From a checkpoint of a small image captioner.
Data: trained on photos with spoken descriptions (Open Images, Localized Narratives), 203450 training examples, 3.7 epochs.
Rows from block 3 of the text decoder, named by matrix and row number. Rows with one number belong to one attention dimension. Each number is 128 + 32 x the weight over its row's rms, rounded and kept within 0 to 255. All counts start at 0. Numbers have three digits each. After the name is the row's rms in percent of the matrix's.
# q: attention query (decoder.blocks.3.attn.q.weight, 256x256), inputs 0-85
# k: attention key (decoder.blocks.3.attn.k.weight, 256x256), inputs 0-85
q.121 105:159108125154114093147144150118115182156110095159098080098080125158036125171147103104140102091164123128110146143101046104132101105133103145182166103131094161112118138155124172162092114071139121156064119118067115156101129087139127094156065105040121122097162147
q.122 104:118119113122187200145131150179149121136146092122086093045105136209127174118133108098096096165123149104132198104106138077077180098164125096170144207139130154127120096059155125197152141107115184139146096130124105146125123073104157145191121133105068122151095184
q.123 098:137127099110101080127105117138134156111132144134114142110112016116174098167102165134139119143096140161132077123169163106162133128136133134142130147171137104157133104071138049142092118179119143175114137144070123136079137100096190190134169150215131125129166113
q.124 101:125120125071110156142123144121135121079141159190086136143126172158209123145149129168129055157162142141130142204090149185165071159062087131111142118133156135153097077107092078095110168080084176147126150099195143103072117142141150145130099149175120138152089169
q.125 102:144106143117104111096170132171123089118158133089104140125122133147192102166161114136174131085144113114128182149097159089155151138131162087173094086140118111141129150087152160099101116140143186137085156117047127132147160122122128195115073148105129149151127099
q.126 106:132175082099179127187113122136129144126166152159065141142175117149128133119069150087100150110124137093078150082168121151148150143131136103063090177156161107125133099136122118125129133128111113116164108185112134142054056098159138113147139085123148102114124095
q.127 103:133107094089120159134136087133112150083146133070126097127178137091047106168121102173121119117180173159137176083117149146104113107127129117097149133169169228100159183117120135120041074150106132102150098110129115119100136103104157138154136124108102048138092147
q.128 095:124165086146109182156091144131141113140141075083050159133162151130141112159157070080111179179148090169085087122111155075101162162151151109099065147115128140138116146084128190061130103114089098126086170123177139101115121100158146178123147167186130114149118102
q.129 088:127097169188185182178156134101154179108162122110093107090158164164120178209134139088132101122161095093076094098069099149154088116084106154174094163096141091119126097122118138174115152103108134082131106175098101134063103117127099155123163162078173068107187125
q.130 094:160102150142131142088092110153067089091127152165175098157141156097137127126118099131145137105117112141166113097125233080097149108151106127145120094069116105141089111172124100118131060141118126155106120133155149126102087091117090109081084122158110125093112121
q.131 096:125094153150212107132131162142099163155098122145123097189169118094129085138089088115152064124151083131122137141099123123108103099064107121160113117171103129213085150130121148126125052134123045163162081104125107141154108099106120159127172121167162094086195135
q.132 099:183154164149144128147218143156178134080165078155151103175129121114101101099109093109137168137160082138125150158106154098071123171122182117154130134113171124108129182173158191123138109111123149063176131123135138116134117134133124117037099120136060093091113173
q.133 098:143145150071128144165135138156107126165094161116110179138068070120114107193151116124155100175122117145140109096142131115152106111126193103121145103099083150106122077188069107187176113094167157142110137152088148144096054116132112142149119166115077076223143138
q.134 105:054178145132139177135118118158127127082151079110109175148097155157119117120167148154082104135133113063089172109123171126182116108142139119163113149134119159094077156102113068143096123135068153170077169147114126144145099106123095120086125073084103107182107082
q.135 096:174179163129116145118093088151143070107113149222114179101099163158148145086090037169130149082128090115115122122170089115174140082087130130067134158184139125125109109060121152099088143137101105086105120110124095173112119034162166140063099142116181123124092121
q.136 099:079153186161146098094065114110099128148166133142108091154193118110124140151127149131121143064197127128144176169142111175152096074122147139169168160191123099172100065167136160135153114184162161144123109155127152104105093147124126068114177084130164108060113144
q.137 112:142100075108144186047080088158101180121133149147132178133121114070135141132127130169142130096114168097080228112161139100156158091083094147112115096087153135110121151138116122165035171130154123090118129184098122118143151152148125073198111115102142097125104118
q.138 096:112157116140189114110100114130150103172090131167153163075056160138099107175137080083125121149092109074104120119145092153175161108067097195195147104117113098130159120133112160123099092153099168069072143175109132130124155121143195126119120147100160109102095167
q.139 102:106154145150149147066105107143189108127088167104139128223188105118087199156142173073114164100156147176139152122109103103121139135146068181085141117140157089116131082101128088081141144146116148094156126102138162189142135066158106144135133112192130140079155147
q.140 098:115185094120116152118112096240148095144093110122142123060101130101146127070102139125149105160174164179133099149115118097100130101126127187182142126190067111109143039140094127193170131070115160114139120121103053090135120124141153134085180086151111116135151121
q.141 100:043167176062164143103163169115105166044111160132135117122101118187174092122139187104163061116124101137194084095118112146099170142151078135165138155165132132110102118137127116140156167131096132151134131187097097158161148097102124118158121136086144150137117108
q.142 104:179185132147126109120112139176171105134154174045114120121139126153150108146118183127106127117116219125129130078106083132127136154120128143136186134162066122103127102110113161177118094087093108118144113146173090125148130126138177111125131136171101141118163098
q.143 095:136124135152097095074094139081154102090105117137087103114156099135115077142122111172132154138137131113210136093078136158144132134145170094149120130096095092124139133111106184093125076180072151103129146164153145105115124106168161125142155124144088139163116103
q.144 095:150134143150135121090124151102052114125079143088146162159133095131096113141144107121189160146127141127156108153124173127173125127199190154107103076133093099114093132151096173165094140156163152084117090126113044100122141054144107106086142136107106083197115181
q.145 095:174169129222156159091127156109130108138170193122134144110059119157121149100131192150107178182095115118158121058088101101146148038145126103148129150110114119100126100101115094077110134152148162063136093179105117186158135191135136165133121163126150129125131120
q.146 099:110126149105115098126174089140149162115079150110105143130071111124095114160129141123119144096131094039139073144112106160178138165161145085045122138137120116168138198105141141172217140142092136151153148167134129136133077096097105161115073096163081133076092114
q.147 093:163115163082128094094126103118053050133098100112108130111177101141104067100146082113070097140095116131118137119047133120173091089183095090144139125166107087078084105137100121114119163106115115132125141126114050097104120053135085132137085110121160125121073121
q.148 105:156110152145106180109075108090140128104148123126153116131157107077126118086096126184075146139154119121129107073118079137117087181128133109100085088174165096135178099130140115123136154177159116155161132117167208100068101115137121120171126112139114146072141156
q.149 104:126118158151125107089105132140199124129161138122146121057138157065135109155118181071077124166116163135033126155107165088104076115151119153160060089180151118136126133142090137179099139124099137149118113092115144123080079157168169120207131155164165118145096162
q.150 101:093131105156119121148162162088158134105128141162118144219067083155156179178072115168126127104169124158090122099068114176100103099131097115130150165179156118131135126122120165183176138181159104115130089069149164100127130122160150122164131132100125141121159093
q.151 101:170095179132157114131155027136153140181089084101133095125180136141144197131137113117118141169099163116159108061103125112182194152136151122081123100126130109097109135096177115131137154214141139142129120103133077083060138136129164112127129100129147125162094137
q.152 099:125131157108129106114095070136123139078087138182165065160151173093174122134108119114083136106104128147127188086129198138145078192130158158140122132098115112094228112102091216170111122118152099129137142133131111121100132108117141105104143117112099163158124102
q.153 104:134117093147150074146134104118168165167079103137121187104092082060133088123094082140128169119126125111098098087167117146117155150144130123155083127106156121151119173074129110114124115070122106140094160094129142176106129070093161152113109157195085161169165099
q.154 105:136175134097101133193123155101119127133136133173080040139081125128142143122138154141185120103111169168111155085173153122132163132147103146137131055169166121165079110101129146147148138196081180101073126108134142074130134122121217088142093102051111114149159139
q.155 104:159122085131126092114169157178141096128124177195054169159123133156088149148114145175181049091150157132157097175140146125145112123095130093051163172140086077152118157083123177152135116106112144143135101192125140111173099111211132105188130141159115208127118195
q.156 101:119190139150135158118082079135164154046141122150194211156128116113131133131086097111092114125131109165162084162127134139144110121099117107140096109093161081109153220077128117133119110122137148155060169113124163182149120117095112158107202064093113106122156135
q.157 101:141149123149117128088030167105132123136135133078093132156113134139141113098088057108097119167101135122145062116126165164133101076135094127145194088141155140160152133101110086131124164152137144125171113140084112181085053182153169109096183115174144111128150131
q.158 101:155118133058116104091145142150132126180123148111083104175120158125108122161083125178161120131092155098168147125117104124088096057138098133120150142180152103128172085110093087123169085105083119097091172118101123130079139132127139166163182062165175143119147151
q.159 104:179133116078075122141053123119159072168124083094104129183094123098162078150125124128113135178158118134127078119131159139159094139179099110150059088140113084142166092111147129175076117142078109135155145148081096122124155149168159118151104148148166148057156055
q.160 090:152109174120146141099119141104103116103176153151144177175127120193090048148112090120103095140194186077118097125113156165215150081107094173099084170152147096122151148155174134100124106155142130126110145164129157115166078107150072134107160077147169086105160130
q.161 092:137190127052156095150175136119146163079149134181117122096117140107058113160125091130109107104139190139121185065096141119107110125151118139101170133098161141066087179186103135183099148078163149174161097140123166153093123104156086074119143071150172113088107144
q.162 094:134126131152099184166132154097138125094177103148132115105104145092181129142198141160163142156158148151129153140093134196098146141084136190103164068104105200154090109105157141146155082146147133169093151170110166147094105078165162073101141162143076126154093109
q.163 105:123103089152219107179189123133138117135167081089134112122130114077150128073085142139158145138172144146116104081134124148150130077117137061129147132130117114144110132102154092148134145132102176161096164126138164136109091182164107143084168077123131190139124098
q.164 097:165125155130125146138090116108118098147049141142133096116078128070104123117117057147121183079105110107055087085084124108129154116086208109182134149107100140123077162122129155120193105172134138142193153140146145144120124104141073121139085138175119143120069153
q.165 100:157100153136074154118101117096164115071086117154144121152099092139123107104074138162120100119129114161110169129114124104144100110182102180124172108138134122122149127092156096137111118063173148166161094168112123117150097127128081101116111074087159090068090137
q.166 103:193178116121114079180128104120133153135199223137148098100127115164091076132141189113125113091097152128158181217135088108151013123127188067140165158121103161107067139119149070132138104171126108131088130155098172107124125165120110158102102111110160155107076109
q.167 092:135106150113108102132079175142122140181154122119184194119160108097189133137135071130139108120179069124147100118080132167184173092068154099127080125142141170139127185138128072136138141096112117091166096077192117130185130170149132159090095116182098110113083128
q.168 103:154164081196140193055042147144155127091133061135120075164139107111123156078183125082106128120144145145148170105082169213145067033129099115089139126040077185144179122140183111137158080091135163136179174144155160145078151084137089117126104144144173172174156168
q.169 102:162128187153126146135149103136149122200151085120119151131118132121140193113103138163151080129104122120120177105147159181125146179132134126116116105165146127187095144201038149161102096111127145086102128127102152144099132159148141146142121126144100119142121124
q.170 102:109106145109098162140091161107161182152112205140106128131159101138133188140123151084066077107157127133101114085089133094087151122148113134085083111120145147142137132131074162130161143092106188135183122098114124140142120143111154093109163164100131135090127083
q.171 106:131051165159177185094103024119175105156151103163117149184109090126172137125128151114166112151131176172201179130130101124162131162151111123124160114086109112116114141081105091151196140167184174104118142066100112127145138144114148102113176115117130141031102134
q.172 101:058112145118113120142159133116140137106150053183157068118128105113173073130131104121110102125082144198151146116193088092089172195181132116094140145148170130185140134170174139093127100128138066107118133166111158122077074115151115154196111088097068126145152148
q.173 094:138190189197132144173153103123118123123128088079165112080101169149118120144169115117093170109154146137117117138167131102094127162153095102130090091127140165145091089113097100139158134172133119085112175066077127128102150101140092143151126119184065113142160128
q.174 107:182171141100180190104111154155158128091121144112127153097153114132144090158135100161098132099151105115100142144133073109142175165103121118129180138192133065113088096204064129148089164135132102109137120145070122150091146095172142097142117122104113148141147106
q.175 103:082179145111070089171118135089086121106130218139119159180169058143197113135142127149169053168170169086170146152102148162089185126128161111200149173110104135105157145145093034117152115167140157128075108121170146134056140087143132088095126080139107116112100100
q.176 096:116080139165068072139164151128142195120089149103125077160096065160107192141100172162106142102120131142135143165147199075106115133149043079160146127178159126102091067136100138123087108155071129099117142084149116134084138170155173172118153096150146133107112127
q.177 099:124109151069133101131177157119127115124098177147122131132148155123140110136089158186152129142127129155092106067153124127158101129130179099084183115095108116162097120156125178118148060164117126092090096141044123111154118154119115133179122128121137097162163128
q.178 091:149187179134124169111156106104133126152130126179145182130110154100060147162098112087167122138138095123160125087124109074127109094142101156120136136176127119123119109197130134151162154172111144099109135146165149080112161172143205097151116079192112078128153120
q.179 092:158051107076102133160073155142077164135163094079084111123167097078089134143122127128118135114104183166125125159134130164142121160146147131063086135172119136157156088128104095103167150143165125116141121117151189120144128184149152135166192150115103130148064144
q.180 105:177068219142170097134097154164135097134166138134150116148166154142170141131149129133142112156113129162137153132119138125162150171168117113198115103144109117148166126090181134115165151162066077190164159139175133101135132153135149141097154082138187120156130139
q.181 105:109126126119149130178120171090106083121122122150140119159170073056129102076167068129120167142177118077081148154082142129163140144126082131152084085143091142129075090160136128135157127159144137130122190146137167144161175113146170145114081100144120120089149164
q.182 098:152183118113106064078176114133113147108105120124174181121152119096127146117132124159127154158137141156079155081199041167153169115076178094160189074162187153140142151135181135132138106056099115136126212124135122142167099160093151118164165115139151139107117122
q.183 101:106119114161081136082140104103137086102199130072172136094143095140127075097141117154175165155113123210138052150076127113134162118129155148179100092186155141146117077165121095173091142134130103179116119117098092098166138131139164172130161158082157123141137132
q.184 104:131168131135154158108139171124094136146141135080151146158118075121132156161110123133151155137109093116175138159135057109167096098142171076149113099139137135167086098088091096060132123160095161086163137151091099144149120133105094087149112121163121121154121153
q.185 096:182078160107112192116192115178168162154129086130116128110084099118138124092189041103088087106192136142080151083162143138163105124131107094165161114111199114165163164108130124176186156139133145124077113161131074105163160136159098103111181069100113123127125109
q.186 094:164099186086159134114114171106139166118073082160124154108213147138111137111183108115128136149058106138131149163143131158109094082112139090141216162084106103164101041097083151108112123093084125098136117084125108107089129146142092127133085090171167128121171155
q.187 098:120150134109119157113097176152131126113123125112096157069189107166099111132105073061128161138095172109065076105108133160146100148150129111124184153122060093121134083120121076104131123142167114108233172148065107144101122144127114126164135132143095063067170113
q.188 109:146102108136209171137119134160063160139060122166137189134122188127144124160111162117090126075145132069141111104163191115120139089113195128149114119145088194129171123116146093126136109112176120168059097111138129163111075045172122115114125142078084099117099149
q.189 106:137152078146120141075093113149143123117061182132064109130182106123157098090088100103123134164187111140159138125131149152131055119110062120106153112141113127156068133120123142090125106146145147084092136157074171161176114132160131147167121115093172101121096100
q.190 102:085160104121137092134138078137178121121146141146189120158097142120145156151025118130098127116118118104089107084209204157110129110192166107104089121078076052085086140093119121149154106161139117149139058137081128095099151140121112126134151139127189108169137161
q.191 097:111138117118070136117177167101129148143058146155164140138117107173088068096144154087151089129109123122182191081110162124158075091182094146131090141129200111104114175148142138109099124144161126091149114051129165104064090132160173097167151174180202108098089136
q.192 097:210149095064131110145072131126128054154095155133092091143111149120116127129120104119123129114099160134154125127175139165182102133082145131124130164125142164144135084152146103162039141102101129126122127134130164130104081089128099175151107046109142110080102069
q.193 097:128053124114166159149070095175149102148108130149140170119189145132167101183109144097076125096076136130092134102125087117139180124140082194168139082128099126113119128153161164125120179163154120097074134118135096139147158147114125161141132071133073099105132180
q.194 093:156135094115127104133119054137120098073100120117141123118057102133137082122112173157112133109115132136142111082123204138137097155148084059103144129121145147123157157190089122144146143128116159098150133160133083161108110159112195068060083153129124171184170105
q.195 096:099131158190102147141114104089150101157031143150132080147117115138098081099106115100164097117129101133158152042154154154162112180106133131143128079161119139111172125135089125111102079132104139153182159109210138120111106090127140183147134173173066127185081118
k.121 100:104103160149087140148089099155180126087121096094163100094143175084166085130113112114057072096128107198131124102107120142159127094146071145093178132103156130135133087137114161094149164127155104128179102125074073062179152145128079147133123119161185139085143130
k.122 107:111141130092146121105095124149184168114107129154115077153182089099147105169152150063105165106151109151108178123115128129119161077162140162117152140119141128168191155136097108075081090150109112100130131142125124098084103164102151151092135180200145166109073113
k.123 100:084118102158081121073159128097149149151074182113242140165133188137119169128096146103098168105206120128162177128117147136158123135134180089178101116153146106127069123117142116074129152155132163151094121077150166128126112108113146136081154061128140083124112087
k.124 111:134139146065146162170149098096133121146171026087086160146085139158064167109149116081114141115142090136149071188143087158152130090057166144178115102130139131102143149135130092073137183140124073123152098137102168094096163110215105085159091066088084177146154137
k.125 105:106162135144097123199119196176124090061198147077117140112140101163145124116132143139147066130131123079122079146126116177108130139102117130118104092064134152093083125130093106093170146155106148098198108127111165100159150145174086128096138087129146149085184144
k.126 113:160078120150184162131109143090191125128171129184107140132032102139103149133159150141139142186164173146160087160110066146070104158105098171139132165146049115153134108119207133144068111181124191135153118127123092119111091137178123135112158123140135183115211121
k.127 100:183153081136116072097155111150088151098204117156095149168108129145136159160138111120153158121105150045120125161117135089088174141185100104099100109165051131140178083129164173133135113108124118133114203143112134091135109128135103172132082210164129186143173114
k.128 081:188080103111059127047121051106175137138182080148135111041118051122109116145119117107126110191072146131099166098148127084140168135150162192176163127150138094157126084166117110143118150122113086126167096117102109114109126105084081086167128129130095107123154138
k.129 092:122164165107079126141128143113178130151159085124127144139148093112118139147206103148142050102190186115180136137138098115137074120212147109099094109138117162156104118202134160185122175106164130228202151135151149134162130178176104157135141158134105110160136083
k.130 083:166188082123154113144112136123163151043101121184079145121118172126082063142123142121158143101143129186137089138172131126125119158076184151097169165078198071129125118166117132127079128162146130159136121100101125194148167144145155159175157140101150168125153161
k.131 091:147156158178088115102195163028122159133135137200100129092135105190070134157126140143184181176152139155133117172192098182102110158115129132110156197163107120137156121147157093144130064101126130155141119142109184156146111164110134161115147029085124188173097096
k.132 095:097094130077122098172118200191120115139123126131135141155143124096126094144189126114233105095131168098090152148069148096144150135087126098106174166144096160116144081114117109111104126083129154102117058136143100052122068166078093146092171117079162175143141083
k.133 097:157139165171145117143154171114170167158154118129113117140149145100132126081151098110106106140089117101090114171119081176113112157148163114098135127133157121113143049088161126116117128135148145097135140122107128109116175154212131154197126135059129131102102168
k.134 101:130065110099105135122090128125084109104135111085128129101123124156110112200128128137128153108134145102133082153164135154151143121136209131112136125103156120114112116120080148142188155142158155084093190102163083125122170129194115092096133141111101170078139156
k.135 098:166089096209095118069172122137113087114134146171067112112131125169191165111105113114140096107085135159152137160133174116080178165181095191109144116117131114071143136126144089094128102052120130112120099052150093112163150144093125153108099109215100038122152123
k.136 098:107191161210136116103128154111108105100142181140140104131104174153112145091119158146124148134101155162146150127117117115167104165140121095093110098117122111113139118116116100125126075112163121180110121128123167116144129191164154126178108127113138116129139112
k.137 108:095084207072124106095123147115100207122081088126175138169184122141129176134134102129190115089100148145092182116139102164146113162108144191123104138160101067136142110112037132085095121105168124096130087147154144094101128144124108145124068146073096126189184084
k.138 099:176171120225116153106128164180097119119164144172148133051195137167159186113133090140144130126132182122169103129207105163127169124148134097134129157178147146105167139110061138115118133132117178095134135133120130060156134209124126112105192125059131092090157085
k.139 100:193163209105096093216099108108122113158170124109108085159111120136151169134156107100090121069075124132159106119107159125146086177176146169122165097153137140094111137118096151145156082102130159117167086163093147127162117085091118135145115179147108151180121105
k.140 094:054182086112135130148089104108134151140126115094110116127100141168057127207116143105175126109193176109146145147131139119112088165132107137166168161168144138118137150158137173127130143104166121193136102106116137113080114149202147168145096102113098182118133135
k.141 106:138075138121178112203123102087140123102123101137075103111082099172153178155163107127060117144074144200181089148117165103094075175092163117186068162124150097120143113131146138135223089141108158146088101158167187163106123083145101080131169135138100133120138119
k.142 109:159123128125167169123108156116125172135122106089143148071144174147116144149136096143087161158126056076116147118088168111074132104152141137139054141121125143092176164107066072190100179101067100108150149100156205124112126113115173127090137137134190155099153168
k.143 097:110124102122133138111154097109144080128142143123114122126150062129135091109117134088156075108116088078059070105140112123135141146085156089085124112137206096132139148128062154119127127134168127068075095153146138122136145124102187131177156078139118160058092177
k.144 085:107111153118118117120058083118148167094142131104137134121117093163191136150075125104117134110163120148122201107121151152113085152095132142150118113097092133081122095125173144152110089188138119134173109126075098105147131108161161100132122094127166140060173067
k.145 090:071131185132119090144095138091114091124123120101130147148142174120169193127168156085114152167135149155044050097136133124131164100164108134118077105173141136176174138078173066197188183116195101143184121087092095146127115072128111168101095157105076124124131169
k.146 098:120181103140104134124110139162141072146134129151136093143148152114155115081179123150124146150117114090098177100097110054151094069140095140122092065126104144166095103126106136071120129128134149128095125080144066054121111164101134121147187168105136152124188171
k.147 095:089122101142126146173092186139117191096123126148186151100180084133138202088151115071169139141159149180094104159100132194169119111075147079144068157184143129099165143148131099101171120093126094126114067141100114137152172136071119139178116138159166132109120088
k.148 097:144137181205140160067095116167124119138111069133122103141125122213110140121078132152136109163160129158070152118134169097067115126091101124157097085078126112087149191065162174110147143118088149127145133123156111119046104150165119121048110149162105111113110199
k.149 110:139173130094123147128110117036138163147130137143064106157174157149139144141149157128134093045172118094164138176137139179095133149189113222170141152197077107112106137121075103116158164140065168154152109150105196136162083123122139145085118139135150089136180095
k.150 100:172123141135161151154171132147098141142151116157141124077124096076096165113137138159137084156123143123118096160060155164150177076133139126092144089162096162106118116139116135086141105099135157146153114106176149163139175063134094141048152144112109117161201141
k.151 104:118104116081158148146111117177147115135174094104113189101099133163189078126113106118127113145096116063129172138115193110142111121092085103091109099112103112108139146096120067086118104120148145118094099143178139142144090113063160087099186099191196121163139154
k.152 102:181132130098134071070098155102130131171170085149134153153108104144119101124114075083147091148100109129062139134157161124162095114163117139125102120202136155109109131178130075101145161124095119116170139100098158112134082203163170104128141186126091083083131158
k.153 104:186150159142158189118158143141123123152112142176142170136121116072115132125162083144151183186163179062067154094108150066196109112147134182167102090092102082103067153092142132159112125165098208140136107123082119135111104139144125177067180188139133147207155157
k.154 104:115135131145166096117184153092152079179160135078082143079089186108132156142132159128112067133125077179116138129121113146155150113121176100114128137159153128149129148195096120140104098185133128138130176109057162120126106110159128093171126098120197152080163069
k.155 102:099201180087180129121109115096115113108187143146162135119111153109142171104138125149127086081153071149175137138134131102104120170142105124138087133053108131181123129156124149091136129094111126142103127126107090130075067118092103159131115111087125048133107154
k.156 104:170106116113087123108135152168041091146160104166066108202106173161201099146097118097092185108132104123152194095148135109131063101117134144143096135139085154156113151084117152109176124153135094167126138111140129114123096084187138172098091109124129147170102110
k.157 098:108157169110158128113140109150144121098127092180154143089166104169081149100118144115144144099125184154095115138133116112124146148136194160126130074130066138107135099165123145158125125076096152132113102112092097109117150149138104167188138119118130197177103099
k.158 100:167122072105138116118115161075121114073098099130158167122111068105083053140175169118122107128145124181135142151178149131147155118119070170179135106123073135138115122116132122135097056153114133153095116130149104099104134161168136141134207123069082173137131138
k.159 103:168144112116180100138139147090124165075143081153162104182177125107074101095088135073103100135169142114127201132107148155140134193096086157115205158125189166186134157117138098096126103155078157128094175137096158134109154157172101159059127179138086122063162117
k.160 095:097155122087076161123102096136095115151121144155122127132120102101076110138091114180155157085117163212118141091118184104091114170171232159203103118205100143119159069103112098138124186092101108137085136127076143070149117094149086168096100134122125075116152099
k.161 092:098130147109122179129141146151126138142148174206057161156160096144124135090177133149164145079158080120127126146083114209084050171121133097107172077193130131136073073118130067156104189124164098161143117055132133121173153181116160170132087182142163155079165130
k.162 094:156060191107152160113139104059119123089099162111172179120049060143124089138125198124075117111087148105121060159100126110161139126100127083145106125138087121136160104115088127113106086121117117158121113071147126140146158131108176105155112174157127044099146105
k.163 103:133159099156090124094171146069151171110119125161187114156109091131126111153082128116104099093145144139158106129067110115132111155096036091116071109154110155140137187117139123098121106105119181132141127098155130141119167099149073117131086111119092209169145114
k.164 092:138121078175128105123101115172155092173095130159153163064174109122142162089118156080086124182054140080136113124150188132165124108126119112125131126153114105155096132110139181165125172116170149115126130125129096065170180144105154149132140165067086189071146122
k.165 103:101162153146158085139100159157155191164124080123064100094141130113029117123123114064116098156080136119178122122116133113148074162112143142142107144102114031203113116127139107153110146179142126130132162156143156148165099061116175114137105139175178082193077158
k.166 098:154150147144095122140118150151068181113153084114102171074181085159146134067101095078139145111122163130076137117129128150113120095148136130105186200146129148124149102171093119111099126140092150121106203169156113142125103064129146109146103126094127083166173131
k.167 102:165157161117146079183126086130119175090024161109167124110057166097089123122118120102089127122127127090125122134175120118109112148199178172169062108143116128131107159170127142110157103192143136167183118128207122072080102117124172172090124111107066102088165148
k.168 106:093123150044141103145115110198077084162144179054090143109158136128148060112087111122142138170130131088165124139158110137099097157139166129181114128110117124158156131118075175158094133210078105135128099165145141141153210156124175092158095181105121134112162135
k.169 104:112161161065123144161120053178158138149097093202109089109140155112159194138170196093141139097120169120134109160091147156122107128112130162192106128194107105101088155139133099090167176097149158144118169086147154110117150085170138150171123081082126169183168136
k.170 100:139129150109109107152161155115087104155094171092148132098157152107112118111186077140103164164151141178117145101083095105128133161109113064099135124200141152077128063193106180108121125154103128111140149177103126193119191190109136127160162147118134109158126086
k.171 106:117160164124153191131106155114111145084111101092132192129089122145105206174209087087126140129158157149129120141124049125090156117124093124134131138177140116130182128194115175130167110125106160121105136135117183109130148214124129140048180107151139115101112126
k.172 103:105092067105175099158099135055089132167150214133118133120192097101105144143170104099099120123140127123122142138119096123117139090150110130131136057115128112147134134081143136101102176118143176073112148160165114127121083134164128112114154147124133100142153189
k.173 098:172057100162156115185100125168127131166165145149114117141147110164156134143163128191077139157165147033110156133125123147114146110125064099140114022096157125134133189098148097106112092130128060100107100149134100116143108140120100071122157107144065088138132146
k.174 110:156151063124137169096177150117161095157136153130133158187113098120141154159152084113147145112153104152193120093193144156129163100111106162183107131151195148096080089116147108086105191155160169192151114109136143173188122116127094118129120137118128125122129160
k.175 113:105119153144188196131132152147129124138163139147071104100112139155138113073150108117074181142089185169132132105128171146182142151212088159125086103126155077155141111076116128179121145156101124175183099170139134127131130116144061123153069108122081113161137140
k.176 082:077142088144180109064134113120053139108164159142105132166120151075151109115086114061112129126104133129171153156161138158133085138118163154115123132141133092152142110119145174130095129073134144081167111189059101136084088179107129073128077132096134146072172163
k.177 094:163139184187157140025126110152180160127103144144136051124124143112129091103113145144147115112085152128185144138138138128135225162151156103118067123205160154098147165141137151081127171061117138111126134151169125151133128103174126166147172153116097166155064121
k.178 090:181136179171100117100076114169086120108189098100139142113150130151124128135137182089143115109149151113182080119079103180151143137063123157159157151118148209123183130104142176151130109108101156112109142149097112097118135134098149112167164104130145143150139145
k.179 088:165165141110151137106090131220144158101093126062179081093115193164169120127147105188119170130113101143091104099113116129120097142100121124140157178101145118209144096125169106134122060080121079170074145218126168149127119092143133122119125104075164145112133106
k.180 105:098161126122115087132135124107090124106122073123158128161092074173148118132082179073117133167088119151168140135166164200141134137162114115166152097109127133144043142097091111122095181138151131155111119139122145094086112121137094089133140165179145126121163074
k.181 094:127137136146122143090085079148128112130057141086042095110114072057149105121050130189163171103084101153155095090166105148191121144189111057163116118112124182178130115122080139103137118107155108133096074200166136128145146136126130200139117094115133134115079119
k.182 103:059080149108114117100157108053138071115095149148179079143148122123128131147094125094098114098126126173117136118139095147149094081129131118130079125141180059070170083069157131113076148137099151142080074062181148106123121179147103180136124114050143200098103055
k.183 106:154164115138139140150137110143134078143090123140146130089104198165074097142027143146069121163114149119103144160108122118158161104096101174146173073106094103141098098120138061150162086147165171110150144092167181133143122102103092119134143166075158127083093055
k.184 106:112103120121161126106185089101113125116059084112098140198145101123200104126133129059191128120143153107086133144092104115093086134126082124126045128133100169186117076208088164112161199115103096084100096139113128096124123150131139092112149094120164126098099140
k.185 103:109088182096143058151163132165136097096105139155080085091119128151128154163130179104133124163128104154105055145120071120182145123190150117145135148129130144123122096097147125138138118125119157129122158103151068168111146129106130129134145141153121133110133113
k.186 096:143095107134098156124075083157101080096089130137131167161122151099178115129117168134133137078141084137126089052176070124106174146060120121122137107170142107153159104056166104155149072184136151138111108129115149168200165145127099165116167095076096116140150161
k.187 098:183121138161152120097110136116141151109118101115076088130128107094163151154156123097107130099109124171125121106142086125115120148113117089109176106132068087147090155117164078144152089048137098105150110180081208141137148180070161142129143104087126164124143151
k.188 109:124128163120086120113080181112131175150106117116089154093130121100120102153156107133108115128136133041104108134081147103107150111175138153171151089106169085050129195187138122156119111074139151117146168157150126173130196078123122046114103141107090140163129158
k.189 111:160095129114112158118180101131133151120110169114151132156093147128151107178150116190110104157117111120180111119106169116088078157109138124152090213094096151167120157048135137108104089126126107187082151085109130111143150149113079102129155123143134166154062165
k.190 101:095128135179140080093096221128099136136120187164111161119135190110161133091103139177101130178084182162148152160154124160160164107071147132158091103121113143210187199124067131165141125177173132148114163129120172113153062109122143066101158121094157136193099064
k.191 101:166089142116195110164124102125143153083144090107129174166146147132092198098144150095099115129107149116121094109197090138148100135193112150109098107127146185137145138159128074056178126079159175146141143145172120162102154244112141102096152131103087144115117118
k.192 092:063145126188113122139204119118133119169101128152167137120158140098126165064110160107089120040155163148165133061078211104105105146147129071091141088148105152099132159065106125091120121127133073150183156150122112139125152186091109108089161125139049085116149176
k.193 098:143152109137100135122152153160162151158112143106091081197161138107024165144114155138136174107119117119113159158153191115152111153123153100103104064133100140127157078139087118151198156164110107180112198162150135125088191157150163117100186169134138104117145202
k.194 092:109106153127166098170125132122176143093108154112124136106137141063105172109131051100129105107123178109119183160148144123117124094106121125124095134121164122155157129059122123156112090103201109114110147117082120100098129131120097135098120129131140113122115136
k.195 096:114140111117150154158110095081127155083157090084126163142069123102166080118132093225173117171151115151085136157138092225146153119108145142087149135254140159124111150157101111161168139096159110181107079089157169171152120103095100132154091123074159090132103151